{"model": "encoder-decoder audio transcriber", "dataset": "short read English sentences (LibriTTS-R)", "train_examples": 26041, "input": "waveform_16khz", "tokenizer": "word", "vocab_size": 5132, "encoder_arch": "transformer", "encoder_norm": "layernorm", "encoder_norm_position": "pre", "encoder_activation": "quick_gelu", "encoder_mlp_ratio": 2, "encoder_head_dim": 32, "encoder_fused_qkv": false, "encoder_bias": "none", "encoder_qk_norm": true, "encoder_parallel_block": false, "encoder_inner_norm": false, "encoder_moe": "top_k", "encoder_kv_group_size": 2, "encoder_num_experts": 4, "encoder_moe_every": 2, "encoder_expert_mlp_ratio": 0.5, "encoder_experts_per_token": 1, "encoder_shared_expert": false, "encoder_wave_strides": [5, 4, 4, 2], "encoder_subsampling": 4, "encoder_layers": 6, "encoder_width": 192, "encoder_positions": "sincos", "fusion": "cross_attention", "label_smoothing": 0.05, "decoder_width": 192, "decoder_layers": 10, "decoder_norm": "layernorm", "decoder_norm_position": "pre", "decoder_activation": "silu", "decoder_mlp_ratio": 4, "decoder_head_dim": 32, "decoder_fused_qkv": false, "decoder_bias": "all", "decoder_qk_norm": false, "decoder_parallel_block": false, "decoder_inner_norm": false, "decoder_drop_path": 0.1, "decoder_positions": "learned", "decoder_cross_attention_every": 1, "decoder_tie_embeddings": false, "residual_init": "none", "optimizer": "soap", "beta2": 0.95, "lr": 0.0026, "beta1": 0.9, "shampoo_beta": 0.95, "eps": 1e-08, "precondition_frequency": 20, "max_precond_dim": 512, "one_sided": false, "adamw_lr_other_params": 0.0028, "grad_clip": 3.0, "steps": 9100, "batch_size": 256, "epochs": 89.5, "lr_schedule": "poly", "final_lr_fraction": 0.01, "warmup_steps": 270, "weight_decay": 0.07, "adamw_weight_decay_other_params": 0}
Rows from block 5 of the text decoder of a small encoder-decoder audio transcriber, named by matrix and row number. Rows with one number belong to one neuron. Each number is 500 + 40 x the weight over its row's rms, rounded and kept within 0 to 999. All counts start at 0. Numbers have three digits each. After the name is the row's rms in percent of the matrix's.
After each neuron's rows are labels from the 100 texts, of 14848, where the neuron reaches its highest value: "tokens" is the input token at the peak. Only what is clearly more common there than usual is listed. The data: short read English sentences (LibriTTS-R). In brackets: how many of the 100.
# fc1: MLP up (decoder.blocks.5.mlp.fc1.weight, 768x192), inputs 96-191
# fc2: MLP down (decoder.blocks.5.mlp.fc2.weight, 192x768, transposed), outputs 96-191

fc1.710 100:499523575519429502517513514584471505496453524495471510496552499533502499485572519503484506485466464442436438482498503480462480510449456426510516508505431456501501494525564564499431492511527447512538462460494439385452530502447567480437448500453487495545506526461528497463557498477516493479
fc2.710 081:517526542489546462570490470445467488532542491518454499507541574449504511488386553493437501536435511467491488522465477517474549538478524473565525553486558578496514519508538449484529468530509570502374446517441563527543522506362518514502546477502446516463495491489501557508453567464590507512
tokens: "<end>" (48); "it" (18)

fc1.767 100:574539508482503468477485529555517510558454494498525533457514461551413523460542586501481493461471499488504472456466511455466494470567538533493568504459527522474590538479473471524480501500529477492454503466496503473502482607518434466477517464574558506531538440502497535507487445529413488431
fc2.767 109:523579519556521555438447485560523516537574484427504446506506583510549442464444510541486554487503478517542558534492500548496423461485403550505449476537538436549495521508421562481472511451491543568443525477528472507511480487474486506432495532526507491486578467515487475545501455502509548432
tokens: "miss" (7); "mrs" (7)

fc1.753 097:435574523437449530441452439551499547490427474507511540517471551496461510487455510496542565459552443453458505544468495568535482459531559474447529475516515580512489610512486476528459516513545528505544485437531566477460513474525453492533504462525484479483549438508537489576473438568475570547
fc2.753 098:511461435557444509547467508571526525434474454444543472591481552409541502505495521516494450435488479540564506505545499506520575427498523486469531530473534465498470519481473594500530517462470471560539559447461527504555499473493547543512504488511494540481474421503506532480475479457523565482
tokens: "and" (20); "you" (7)

fc1.729 111:419479582451513530504474520502489490482540422515484443450501521464506433486509511465540468530557543515438520464459503600471460451468491506489543568511461496477532525439539486520422460448450487520582483441519589427509500499572467471501503525512550498546495542414492470452621514431488548504
fc2.729 119:497545519487493467548494503532502526538514585437466517466439475533556512509473444565524480551557504573490452443514516541529521431560536448487574465437535527443582452569507525520520463503430470523477500493523442493499436530499473516517562514378503495477531503509466451538466493466438542496
tokens: "was" (10); "is" (7)

fc1.43 093:479539556501476474495453509490529535548526545544497535517437597467486461576528503508455597492476550502503522490494553509500532456510459484487533542466480451463444587496506486513627551567457594510516497468505564483508548484486506408437468522473462446500434510570532504521513528511520452480
fc2.43 114:549498480469543537528482481552484455473461490556438498545548434506429555423506548537502421559499410507560459496518568454509437512480471518486534509531527505469476563500527478555549450513498521490568576486480431514513440468530501476469524602476492455489506482527417505461511493539525600497
tokens: "the" (10)

fc1.725 106:511495510508408417460460508628502504439510460556499508492518511512500548533409524543436490510498572460439477567480524485523535491474447488466451550468422498517498477375552518471486459548454502542536498526515467473468544493503501412472511528475524469492518510504419440577522489507521495507
fc2.725 118:538529486488505464555501577519521493533456516498504505529534506500520470475449557514548532440437523469490485558566519487526484548467500496539484535506443533548552538456485559520481522505445477502465515531482505470519486506546515462530541512511473506492477539508516451527521461571539595465
tokens: "we" (17); "i" (16); "what" (13); "you" (12)

fc1.534 098:545544505509490494442469385548476488522454499563523528553511501470437503475507446477434555472458479441503519487504470497468403501411452506503520483496514579446470401524505521488479462496508520496469491464495500523487569488568430475482512484521461505481557504548483517470485461477416539526
fc2.534 091:455502526490499517454465489510564479501528502485518457553524461436473458468452452534528469497507539502492510408506461451518487567507467425551487512580553496476410494498570460476459506528550600425479471470441475519465566493509538511435554491450518493555582470500473429402514485520492485506
tokens: "the" (21)

fc1.664 106:501537438510498491502456499477523510495498495513504531504535502494399473491478527469468520502487442466507463542510463486488474550516532492520513473462447469463427496433493491493456534545455536458417460532521507449473549481486465475532529439422533447520487581456483497521469511425428452531
fc2.664 125:514518500435436488472450451535465480540501480470521479497616505512506530518461542460496476524483572526522497526459436471517459476417534524594471551467394562527487468507541507466499477563447555469476485514427469512499453444534466476492513535483510479471519469581535467513446522460499467556
tokens: "to" (9)

fc1.694 111:482504473525498383528431523551439526438582515521528542540477391468536479502492473557487501538543516487444459548485461449473447468441453490452496535506463499460518502495565565540486501490495524518582504485466458517483516478423544568486538519541438475546497459490462464469496473506523515482
fc2.694 120:479501481484553467471434577505573557462477458454456526507465456483497529489532526494519522452484468484465440554555497560496499472438494505495504490502519540575555498526493519515553524558477568439473450488489482466548607560580522487522580499497454423462520526421468431516479467558555506510
tokens: "you" (15); "they" (14); "what" (8); "there" (7)

fc1.63 097:487543520457515445509547529461524514449508481484465539519499446508499522505546526584526502463500543525515423548585488569501499538532502506508550519477431558534525505532491481528495448537534482472524461526469453430458486513537503493594588513536432502529444462506479529468515519475495477475
fc2.63 116:436459497500542491461513485470520578458364479494497417417438485536507532516431497509502553444474504527521483490525514485411487553519387531514521549524568522481579535595541449448475501519495492508504517540491502400513421527562533536495518552475523563523471553492512550464456548582496485448
tokens: "and" (10); "but" (9); "to" (9); "you" (7)

fc1.349 087:486514499452508394495500473548542507500492607462470581501469421562543481528486441503581511477477492551504479530403549532502542577511435500472495501472474458463470523514478460441525502499554506523477519441566460497484472562521444475435500494494464490523468526530559454549508496539507463450
fc2.349 077:503531463408480542464504477396470511526455522458470501546557530490587536409540544540489496489519517529433544452452500470430515575472493515479439445395530501552521465468502451520517469474476488485437481500521566485501566480557469531484398496450520455479464510514459529528575562491469425526
tokens: "the" (12); "a" (11); "this" (9); "go" (8)

fc1.55 091:557501489516476478489485482485496477483468530530479552457495495481486523435516459493489449523474527526464554486490569517519408399483475500534530523489493443504545569428565478488436498415485550490426537493493522470430432520499486454529501462542428424547454479544507521468499422574466506467
fc2.55 083:472553468480492501469490409442462502451486467470494479504538555564585466523445440535566495423553464521522509524448465411472540454464484570505470450515514476439416522544482491422523559460461578521483479564485442439484505471540545493490523522498446456509525438485466552512515516544383549470
tokens: "a" (8); "one" (7)

fc1.395 096:500374502490520508490478490433545513531565424511512544486482471450460489530504485507502481478519563508517435546462450538459483513525519477479537517505536497480547441539517505462477466536545456534446540511488562459523476445445493489501525514498553482424505465459391481450441435567473429514
fc2.395 093:476523457466517554462576481564507488558513625526570468530496476464526486559528519438463547485461523512489553535560504474512550487517456495510448462496547499489510512461536612562556473542490462489426545512517526471585474511529502417542500448552447506495420519485442469532474467516432545529
tokens: "of" (54)

fc1.337 096:524423539427443501529507553459479507526538485437484525487430489506487461488501510504487406459476451489454491508501591505502495510495557499499518502520528462523616450524529469531545557524526438520464551444482518496443483464486543516443472399463476469459434458469505458510534489509522580449
fc2.337 088:522483520489544514500521568469472455499502510458519484568532511443558478525525464509513513555556448540468564514454499472519521478441484449545438503431421510491410480427474506439503529468486513446504450523539496445492505517532423490546508490525557505450499501519603582516408495514517435469
tokens: "you" (11); "i" (8)

fc1.428 112:571476439495492465594536507584447469451507561483477498486525519484477453485506531543433535569481533481462496503529473440504484519444467466498529465508472481506433487552540631468489490525457496547486443502487532512467484503495584480535450469504447548495482560484483428561517497489478409460
fc2.428 127:559507523487471461569479569515507469517432483524514532487516466502524503527470516512558548551514608448467530520572522538512498492532476385503582506515512502534510499588450499505504494488455467509523494541497548582538539521348543454516461472487526484498497515510531456535527435477555440524
tokens: "<end>" (84)

fc1.726 093:530529506471490468447492481447518489500490509570493519492534521486464490475454479502482475495524495382510472456540519485439464449537382432371485472494453545519497427512418448588527575497564452434450468451478499495455497475465514539440484404492531539463546521455517490458531416529461519459
fc2.726 072:465511401548492587498473533429429465469517454418523464540544448505521506438477459538541514485510475528444536494482509431495464453471563484551481484546460514523535480485463559464494469451524470495422488502440474546560543506462510593471581483470491498521463478551523510456424494448527423479
tokens: "your" (9)

fc1.211 112:467568453458484445457525445457421557536455454557507542530557476494467509525512461465505497546459540504507499475538527484448521441542530599522544431505536474456485508467442499426562493559518467545524554457444433573450492537504463464529520457487477537475580443496472498531403526539505490458
fc2.211 104:516454440478493520430449535507504471515439481526473463471589464542555535500540522510524584505547491488418519506512561476527541453566518523529501418506489511513526436448495490462505586408433487466499525465582527496511484523539443481516581456524495479456509541441533453526538516407523512444
tokens: "you" (16); "at" (12); "to" (11); "will" (9)

fc1.495 099:465494560495538470502522455531534412498438484548476453553369522498472584421458525479483465497511538453516467472462516471486518461397489512468468607486440468431477516516491528445484489528474458502516494489488577543525509568469508490465484463480487416527496471448536547490499479544527443447
fc2.495 093:510499533542512543515471506484553460517578457446439598542474498480446532487490562515512469496450501502439498497471596508507429522490501443534525446483472515479512443492571593447494528522518440517444482512544535434560477459484499445509447532429517484413469456537509499555547570418525483504
tokens: "<end>" (36); "'" (14)

fc1.185 091:474491567464510502504567504524536485443519533490495506509457491512486492494470524526514520525470540515478528471456604426498536403492487443475511452487496497563535485518507540501500475433460506473449525562466535489473561502498496545469520456445414521478497468531511534544464521495437461451
fc2.185 076:523437457508568478540467507477514429566555509446444538514554553474479504510460454463491468464532505452538489563516363547473460538483410497451502501481589426475473511529441559467537506505467501508550531476494478527460493427536508482475468512492558446515484503462499491488462506427459443451
tokens: "what" (11); "that" (7)

fc1.440 098:505546509469483522504469494470552482511467433528513505445487538505438446553479556498554488475453551554521492558483529522471577566492553464512504508467455457497416465504441495471474505510439485483480505442566514519606494506480472463469507503517504550578532508500490539515543494531453474503
fc2.440 102:565427496485552488474555538454509499465473517507504524486506482527484445488584529547490535549412494464427533484504494510500527454463470526459550464577544496519481522556503458536520506486537418476481585452545442565380535524418490552504523484474507491513531491524460465419513524492541499495
tokens: "was" (10)

fc1.222 094:487494568463551557536456497529516491472490459561509550523494519506463517528513480506477532580504532510511481559513498472482462495515475507448507574498480521454477547506534552504528504504543599482479557531506530515571453496438466497530523454548488553472501524514530492461457502534528483519
fc2.222 099:496495450434470608463517532480513507483508531529472495450542515464551494452542576465489518450577478527473554520456487490501519499486500538530520427386539476496447582517521502512486497496437508430551558460471567474489484490498446541497487499470503529549559439489491530432527447482539569518
tokens: "you" (7)

fc1.28 092:511499543450557547492500527542501543514568525562507515468453476472475541514571435459546521505481574521444442495488544425521447516526440493479529504492531518395433530436473443523500472462537506572492420473538541515532543489462509493540421562469506454539489502420542573512572490476500529506
fc2.28 099:436486502563523450449430408479468516511543541543482470485489575464496490504522528516472494555520520552551452580462449403520470441612490416493497532486518514515463508505499426492504533518546493483512571574416502499452449394556499515468463433490534489529529518471445494566551519446474526532
tokens: "to" (9)

fc1.221 096:496509492546497484453412469443495531432539436558462507485553505539525561473464444546521506498470544477519586490525470520553530491574487546518430536529408493536538529487510488529475537484479437470476497459492517444409465584453472492524550543470512434561485442441541533484509485466519480476
fc2.221 093:517492528567548592595543513498520439473572514577543496498521549476503535466569417532416491504536501586473420526435443456515531451459499515528462510460498504460440522543495535515540461532492472485472510544507476441529449543488506512495539581520480530544444538565530599506520503517590450447
tokens: "a" (41); "the" (9)

fc1.311 099:447409443474571562504473533447473561455454514510432478459465556496456487472472564441492522452485504467430496450494390516505472477477426471429512450477478532470458539431529443552513593489547483508511443404503472487515552529501465515487455448444478478436495553464518475533429424439450436526
fc2.311 082:534486517459451402437487479471508542559497526529544468521486504466534492425504460436585468490530499515525541501438502472478466476507463527473506505486481524495390481525471583520499453482591527494473518576505498420459530555496498491519557493519558451545479493521456535532482524476479517499
tokens: "a" (17); "you" (8); "was" (7)

fc1.239 098:573463462520442530482521505527451521544490536516489476492566510495476569501504481527548474529486591571526519569455472524527460550577566521516492409493548552492468479550503491500604482515491501477577532488457545521482542505510456520508414524496523561449497445540565540510524547498538458464
fc2.239 092:465476517509455469491493423540529549549419464512471432418472484422514559504435538492546514469516471541471412546502557479508509490486462469532491487516505472551488551444476487527529505508538453501528520519544479505523483490594395477534505538514490468471490426528517471512587556553471437532
tokens: "you" (7)

fc1.382 097:495508418499503494500442554486470501472497554482501559513519522514457530479501513440503483495445562490547494567511450513524484529483506478517441417498592505440519528546544452523505457493508493515536468444496599536547409477492527517497483510514481433562511507545511546425425468443423545557
fc2.382 101:494551485508490541482498525531464512475457478459563466466554509477577455507457506592474564489508485418551507508431560482484534480464529515483539455501531530490463533469494474473469565408517521493525464466482521496547516508515457503543498582500489553496485537527493482651575487473436477406
tokens: "what" (10); "where" (7)

fc1.309 091:493512515517563447543482429481507496430484469540533563443440488475518561499457455496611513533502554468506503499433394436524546513487410432498483524499521440470540482522553508503522581461520456507450522443537472537540470436546468503442523515524513512459479479544465476552461506454469513505
fc2.309 077:567568531500466521483440533507461471512516528483471424516542522466420450528486481499473469453484526464535473476489510469502525518537577452528475574455542567451477518524532525537552486435571520439437507504460533551538477498529541559589530504455441434512513518543483467422532569524530542531
tokens: "the" (18); "your" (8); "my" (8)

fc1.718 104:492445492495478444458442510522482463449547436493469518528492442495492503452538533468513539475576450411439466491494548513548522504540514452406520432512451468475492555423528470471565533479503461498411429536477427614409482497464479455467453498496497439498540446524412423488494465484501448518
fc2.718 123:446521413456544491473525514487502499502552445465511481448537470486474412456479536519531493494581447525489488605533506507514472516426522471539491535546551533523561504528542521462461500438565473436519462509467510510500459473523563473526515518424506502537469526446389425439506539518572460489
tokens: "what" (17); "i" (9)

fc1.403 095:513520526516468520453536463561487434503493517478478596502498515508469496498534546463490465394478452561481469541530440508469518491445532476524573512584554574433485504520594436554487485494501480522544527526544502463501458440431461528547488530468469457519434467562518527503516502526523501588
fc2.403 081:542491508522561534486435531454528540468509481436426508529533487475573439475580444543504548561494523455491455558476558456570511451528551453552455462457485450522468443573490519475515489472464469506587477491495525511608533564512524482516529487493446467481510538529508496527437429463492527538
tokens: "what" (20); "it" (10); "he" (9); "how" (8)

fc1.374 111:488521495459408397494560472576443504548526513496448456436532450521449527480473588468505489442480500472475457474507447501502500498502500467445486485452497513486498441467538505506515548533533537484477515522549541454453440507446425520493463486495516528449605473573517449445518444465539530504
fc2.374 099:480417508479525537517522485449494581480445525473553471520422466520517495562490478485478537493460464539553512483516492492417513547519502511490520530549524516492478467540543530489460546509540523502536416564445466498623512493415495563612461475448535478494429505386601530444493499467540427484
tokens: "and" (13)

fc1.114 106:527449532507442464525439497501451424437468470518491471548516465503454539467456480445406554430451519484519484476495485515591482447462521468475442491509498436506483515439502528541508544554485512498522484555528459495523511478480480513544440490481498452470536468481493511443434547501489507486
fc2.114 110:512516492447496416507476578453537480542552479483499525479477520518481569518503517445495491499450443572470527479523510473431502497499431496526412538466500494539498453497522519472543433509520515440515525481441678540430569496554525520532473468521504519486450511418446555520527539528463484496
tokens: "you" (32); "i" (18); "a" (7)

fc1.84 107:479493530442523479522587544519549484463484463497549500563443479496449547484488538484517430435545451503476504433428399459501502561513482483493474498504471421474527512458484576534399538458517491450507466444525572483453492574482496485510487453541492464559499522487476470464501502598499516555
fc2.84 130:469469439541467445529513535535537546513555524525563492491493485442524523585548533514552466526452493497589475379458543511515493549541521495492510501519531543542465479552447485557521522447463508506531489463495523460503532542493456454517485542490562498547533547461429547482571515538576515495
tokens: "and" (8)

fc1.213 098:484502470449401478533479485527509519489514510481453443485531443507518560447435532502517400522466478496482511445503487448502463503545493518576438440528468472455538506498507507486422458442480460474520449514461538449423499421479472504535484461431537534476515495452428516507471434457545473460
fc2.213 079:527485427532524424380532484457520522524571515443546467591552525503549507458553519514508536477472561529423477518516517460488510521486546511584539485495495529538437480478525487535551537512436561483491530576475513536513517465504554508536471508474546527532526545510533505484473601474467475511
tokens: "to" (8); "in" (8)

fc1.30 089:577510548490511369567420440499534510498500535495505502542536530546464553522507486467504512461513551459533501534507504515479454416488504562483530486521548495541508545524463427550450551451495561513518498491543524510520591518433488508509571490524517536524497564449582491590486433500591574467
fc2.30 094:537519481524442560498538504552427483476454483513496481530461508500541487550536571492412537518567460507450486462495543525563415601504509463481428514479489615550449529538424503461472462529528497496474399469536515565545530424597533599502498506541542508479559479510463476524481516477519417518
tokens: "a" (18)

fc1.695 102:488472536568520502553547482556437411504440526465460471527522496598477510502493496459459543527471476526507468485586440486491531553446487503401533486458475507532492512520600543481513509506498452479571480566535543507500515547490487537492411495450535486434491455470579485512553499476549469527
fc2.695 105:497490513458398606473469505524553498560490475483523528434517453508437512510436562461462425469502523560478566531481541524520470515512486543583531483547480549423516495526453518536442516438550485494477501534497499530559505488382488515498488531485526425497548505479417532514499456444441444507
tokens: "<end>" (53)

fc1.290 103:526449495477550506497514460492480536487446467502534531438489484472508459497536510383489480426454496508475520483492493528534479519516484466523575493522465529472432530491457482471519538513479511492452561435482467478524480464447392508497431502520519483466512469395471464509502464449435463487
fc2.290 104:533518527446553446521508495576520491510473550531475459510487383517530414544490464440529473507539501538461460555475534584552475501545547563513473478422558583460511491510518464537520551451493420525451459497416517448503488497537490457522601504559510538470558458422556617492505543506464462430
tokens: "was" (26); "i" (11); "is" (8)

fc1.378 101:536462505516542488542434466483515487488506446554486528492478493543487517462481468431511504551543487529467441512506411499499440532514502526552507468453474478497423457483466420584531553470459511486447504546561495514500466499465522530495426405482472468469512465454481453493542517471492523485
fc2.378 096:478475476469567558483488454522508455517477503574508497446509534552473438532531526504507534513505553505572509469496426521473517476477490544446547465498540457524488541440456535561532451492513522467460425527474569474471523432587526498484441514424440542531450490511511515482559508461480462525
tokens: "your" (13); "a" (11); "my" (9)

fc1.747 106:470472461534469492483501542492522475517477466452519508515471525496537478513498581449486462512532513507550520528474492525496509494454516530520474488535541493490411550523483579490528482540506427449557436417434494498518494442474507415531471517517508479544472514499501487547571549480430536455
fc2.747 107:518507558497491492492534487491469489563522465507489455519526554521508505458469502490563592546399569519542492502494499469462485559482447518499443569564505457540507461501456476522505479456575532595569566505439510461543557536592461521506532467508490479530524433469525517477491562467451462427
tokens: "the" (12)

fc1.286 109:539451432457446469557512502478500575610479511489556481446516470516437541494526524450437471529453510491471498524453480513456441469466484467515483471536518485493474437485546519449517489493419486554497521454412566520482446499546382491445534574541515507540524500463522516487568454454537512433
fc2.286 086:522548496536504489455491464437504436511556523487539514445602534464511485432456446527476437511457517481538554487526489399434436509486486446432456463447459531518444490474476480474577466458540417496547465494452515498524484550474524530518494510464456455518445476512534479463400511499482505473
tokens: "wish" (8); "now" (8); "mrs" (7)

fc1.32 112:462536503414498472526481492446488523522547501499534533472528457560490494510571568490460510534504477515483532472465480441523543530505547480575576498535515466465511502505515504500512489488416506495430464539537504474485514440467518502524538512547537430497487513475508512531510440423493467452
fc2.32 102:452454580472501416447538464509549476498522498538480483475544478489473505561481560449503487483479491506462445514472520501514478444482558555594522480587409489512433493529538446481515494566455466456529424461444445502499531462433497494442461404446560499528479508466488474526500551448515461502
tokens: "of" (11); "to" (11); "for" (7); "at" (7)

fc1.663 108:416511525494449476515495453576542425521472474443498542564399565492522519425438546502519482493507523465432516567493453511478539408497454546457504554492451538469507503528555520512558465480513489504426506474558501587555506492462526507502525438518400458573460540451517498435508463484515449542
fc2.663 112:446473467491525552509524457482481511507405560408483558541478549413479442510476542541475547497434461566488510436465487453522524504437511419534449467435503493439441469435502586455462501506432495449538458428459528466509509471384494481494485467498451468503486520495450553496453517462546462424
tokens: "<end>" (33); "it" (22)

fc1.365 090:494486510502531519475458534456487532469534498514566518439558500524480440540511510551488542473469511538505489530511536526425502574556443441513461500542432460454475460472458545440449584489425444512435541500520515490483483453441552596506532502489517453463476460481487544570479517474462458467
fc2.365 103:543507538537473490477486513447566445533503428480484542466470461534476563503472519498478524519493470558479444528535527514492585498546463454467489481490531488492528525516543496483447492518447584506485573487483464527471563459467471513548584519496547463431449425600573498450518527556510468475
tokens: "was" (7)

fc1.763 106:500446460479492487448533406507507466486509479457452503499423539461457497530500454510549545514500492528495497515479498455501401503434420465529505442446471550517458508486518515478414482480452510374503449475498482500513399479534526556484453440461469532441481460582456454554495441452544499549
fc2.763 093:455485477464493485450546487492545566535501486539483493496527548519458448468535527449421439450497590526443530497505508491509536550541532554481472495428523487511455510426602502494523525500600564482414479453480548464539525525532435425504542531524433528519466430473493441518440470500587510519
tokens: "we" (17); "he" (14); "you" (14); "she" (12)

fc1.631 095:563489508548482549482487478527487510497531492436489483478425466451425488471509490419541528475461459481483506465486453473531422505444493443431519486510493449426465490489518409535512615506500514442481498462496467454473420451509415483489485422475495508522522492547532492469454478441514507469
fc2.631 071:523432475449547493478468436474515549506466518441523518488554517491528516475473501587505450502508492490539446498519424423433530512508481555457469521517442500490465411443489562499551523535546527489452463483472527562482495542579468529555527457503486471554495453555532465514474558422460505519
tokens: "a" (10); "the" (8)

fc1.702 108:458432447453513512448440441531527496490490456538516423476424492529522486514542501440527464551503509500478453567478464479490444541484548476527472560529523514484506503446485462475468423468444442501521468508492563478420453481496418522486453444504453481503432549526455414490476457430530524540
fc2.702 098:531504532455537500550510523491466495536485471482443498521590452480459478462476454528483494406564526507502544455457529560551523464519509557517535412539501584431511428380494456507480491466550579531536580431502467531522453530487505389590536527502471468453512431457533520510558468479429484553
tokens: "we" (13); "is" (11); "i" (7)

fc1.49 101:537526495480504459550513487484527557492504482490516537522469487499464566493532482546544542521535512455515508505494494539481540468556520558442459586423436433452528474440532441479460559430527457514449527481517487518509516499576529545499465496442444465492466489552486527484432454505485503511
fc2.49 107:537474480534424521574519529500547543508514539486501563572465509456507490465504477434498519539492456511409606495509456527487485506532514513458495616465502522543459502511497528555475527410481485500555532449493457493583525415546579499519468490535534459484553540474513487459497489519501535468
tokens: "was" (8)

fc1.678 092:457448456443515484473454484417526505508477474499530511527436452565518484534493520480480418529449494437508478494481554482453423496479495505489471485485524462408443482444487511530495478490590538550505482462451544431475501457478534481508509459440500488451517478438469481531416467447478468435
fc2.678 061:443508509520528499538460480496584505470491411521545451514509540484500438496568515550526496409547557513494481525492514496531459527465438492461485545465473452535473507482462486497528487517474564430493477439462535478552530465620521462582489554471523498499418510510568521494516516478506454516
tokens: "of" (45); "the" (26)

fc1.189 088:538530511576512488511581497501527531501513431511465548498480554523472515522532471458528535458467496536465475564525427500507497500510511486453468420499468502489441545461531471546526519436525503526570562570535433532513515396507465500479568470535495545508536487584510521509524456494407464561
fc2.189 089:518426579505527507485525477496476506479444498522545527456449554483486454509484548444538440538468458503489457510444564463533553515490557495561503552503567574504479521464516464536465492497525426500475501507451443467503474568512613470522460469484567490479448429577486494461532479465538531496
tokens: "wish" (8)

fc1.567 091:478454520528516526471518461511522489537535528469554465568493590461514456533451521529514485494483561553460518456480479530462521496589430522474518568513501431436495534523502507482530493492534494524461577480443501606533505481507468465490508417493461428536449480516503463495514483549515499505
fc2.567 105:508460536469504539522558491534459490486540520533445486505533434451477506467531483425562561483473515437517545534533548552585490534473427535529457515562473522521525467521430518519506545467418544442508497426430447521462487538484484471514511497546448444433508441407496501557495440488455537519
tokens: "was" (17); "am" (12); "not" (12); "be" (7)

fc1.321 094:555563500448537465521421441520505567425467572559414517519521559537529589503494473550510566500498482514504524443433478521495552527484514499501554469486448474530543487503464508525475532533481513465510471497542504517477551514538414395460477478540517507542502486456522482532447454536437467568
fc2.321 103:454455478424437466486470553503496556483469514470617509520497537454476436460504549578513541508567510526518473466550525549479496532507471524460487543540552440547486484491530459505526483489564492541469462511468450516452455518540547490536533523535471444465442465436492449456558421397517566473
tokens: "what" (20)

fc1.451 090:607537501524559551536434537509415595519472512518519450485511590487524525526506426490551453455506484446505442536580547539500434521492519461462532441497446519435479495418518465471497499460562510517476470463505513429507520426469472530485410524467485483509483545530465534418521443556422494513
fc2.451 073:445498502526488470555459489525539518518499565503460510479473510447494501512489522515537468502492588566462522517492470457568500490499539559464498468560576637523453499531489536535498472494462494561487493516533485514395467514540411500566579486514487561499517455552503483613498485485504511450
tokens: "and" (16); "the" (11); "he" (10); "were" (7)

fc1.336 102:467525520458523427518387565457451494518498487521498553501542486514441460490422537521495528508482492475537429584473501487313533448521464443423488513524483482477534452470567507532458470519483519500525488455450541567525542456488508467478511514483460553532555494516437464455534418529550443562
fc2.336 104:511545489548496428514502454524567545450496411479466485443454537567490528517522525495508576445528492483476440523564497511513477478507530461509465459484433509466563497499537494533540502539599452514472521498461445526512566558461497543489559516568478475506499495524537517529478553571542525504
tokens: "you" (12); "they" (10)

fc1.158 095:526487527565465485538549476490461540497529496526477535564520525425488563530514423538528558487461526505458496570403502504473530473449427576486514514517491535497508532463502480474507475438436554507533440545565587541496541496537488517469461565495506426503494467473453477455457486521461495533
fc2.158 107:552495477493482543522448481484536548477439510497479457520505527523513533529468495493431488474452503458501507503547562477546516491587459560546488559497536450538483559428420530477460455450540463492511545503521514475469500441563513503545498475531458523466527467492464481449507526493506490507
tokens: "what" (20)

fc1.666 098:505546441525453517525469547528449439503439535438482496488465454516524468484533539494510467506466519466548491495496491502479468545545435541446530484490530457493454527427506511477453429535450512441520496429520528488471434524490455507480506445461546434471484500514588497485392472507482515440
fc2.666 084:496502423472540565470465546477520508504524496530479506446524498514536477511538411531519525482557493492449500568446549492578488478447502483525571492455475524480551516453438541451532516461454476460491535435492558518528469563519463571478574507540546486449474540461510450546473523442505473478
tokens: "the" (24); "at" (11); "a" (11)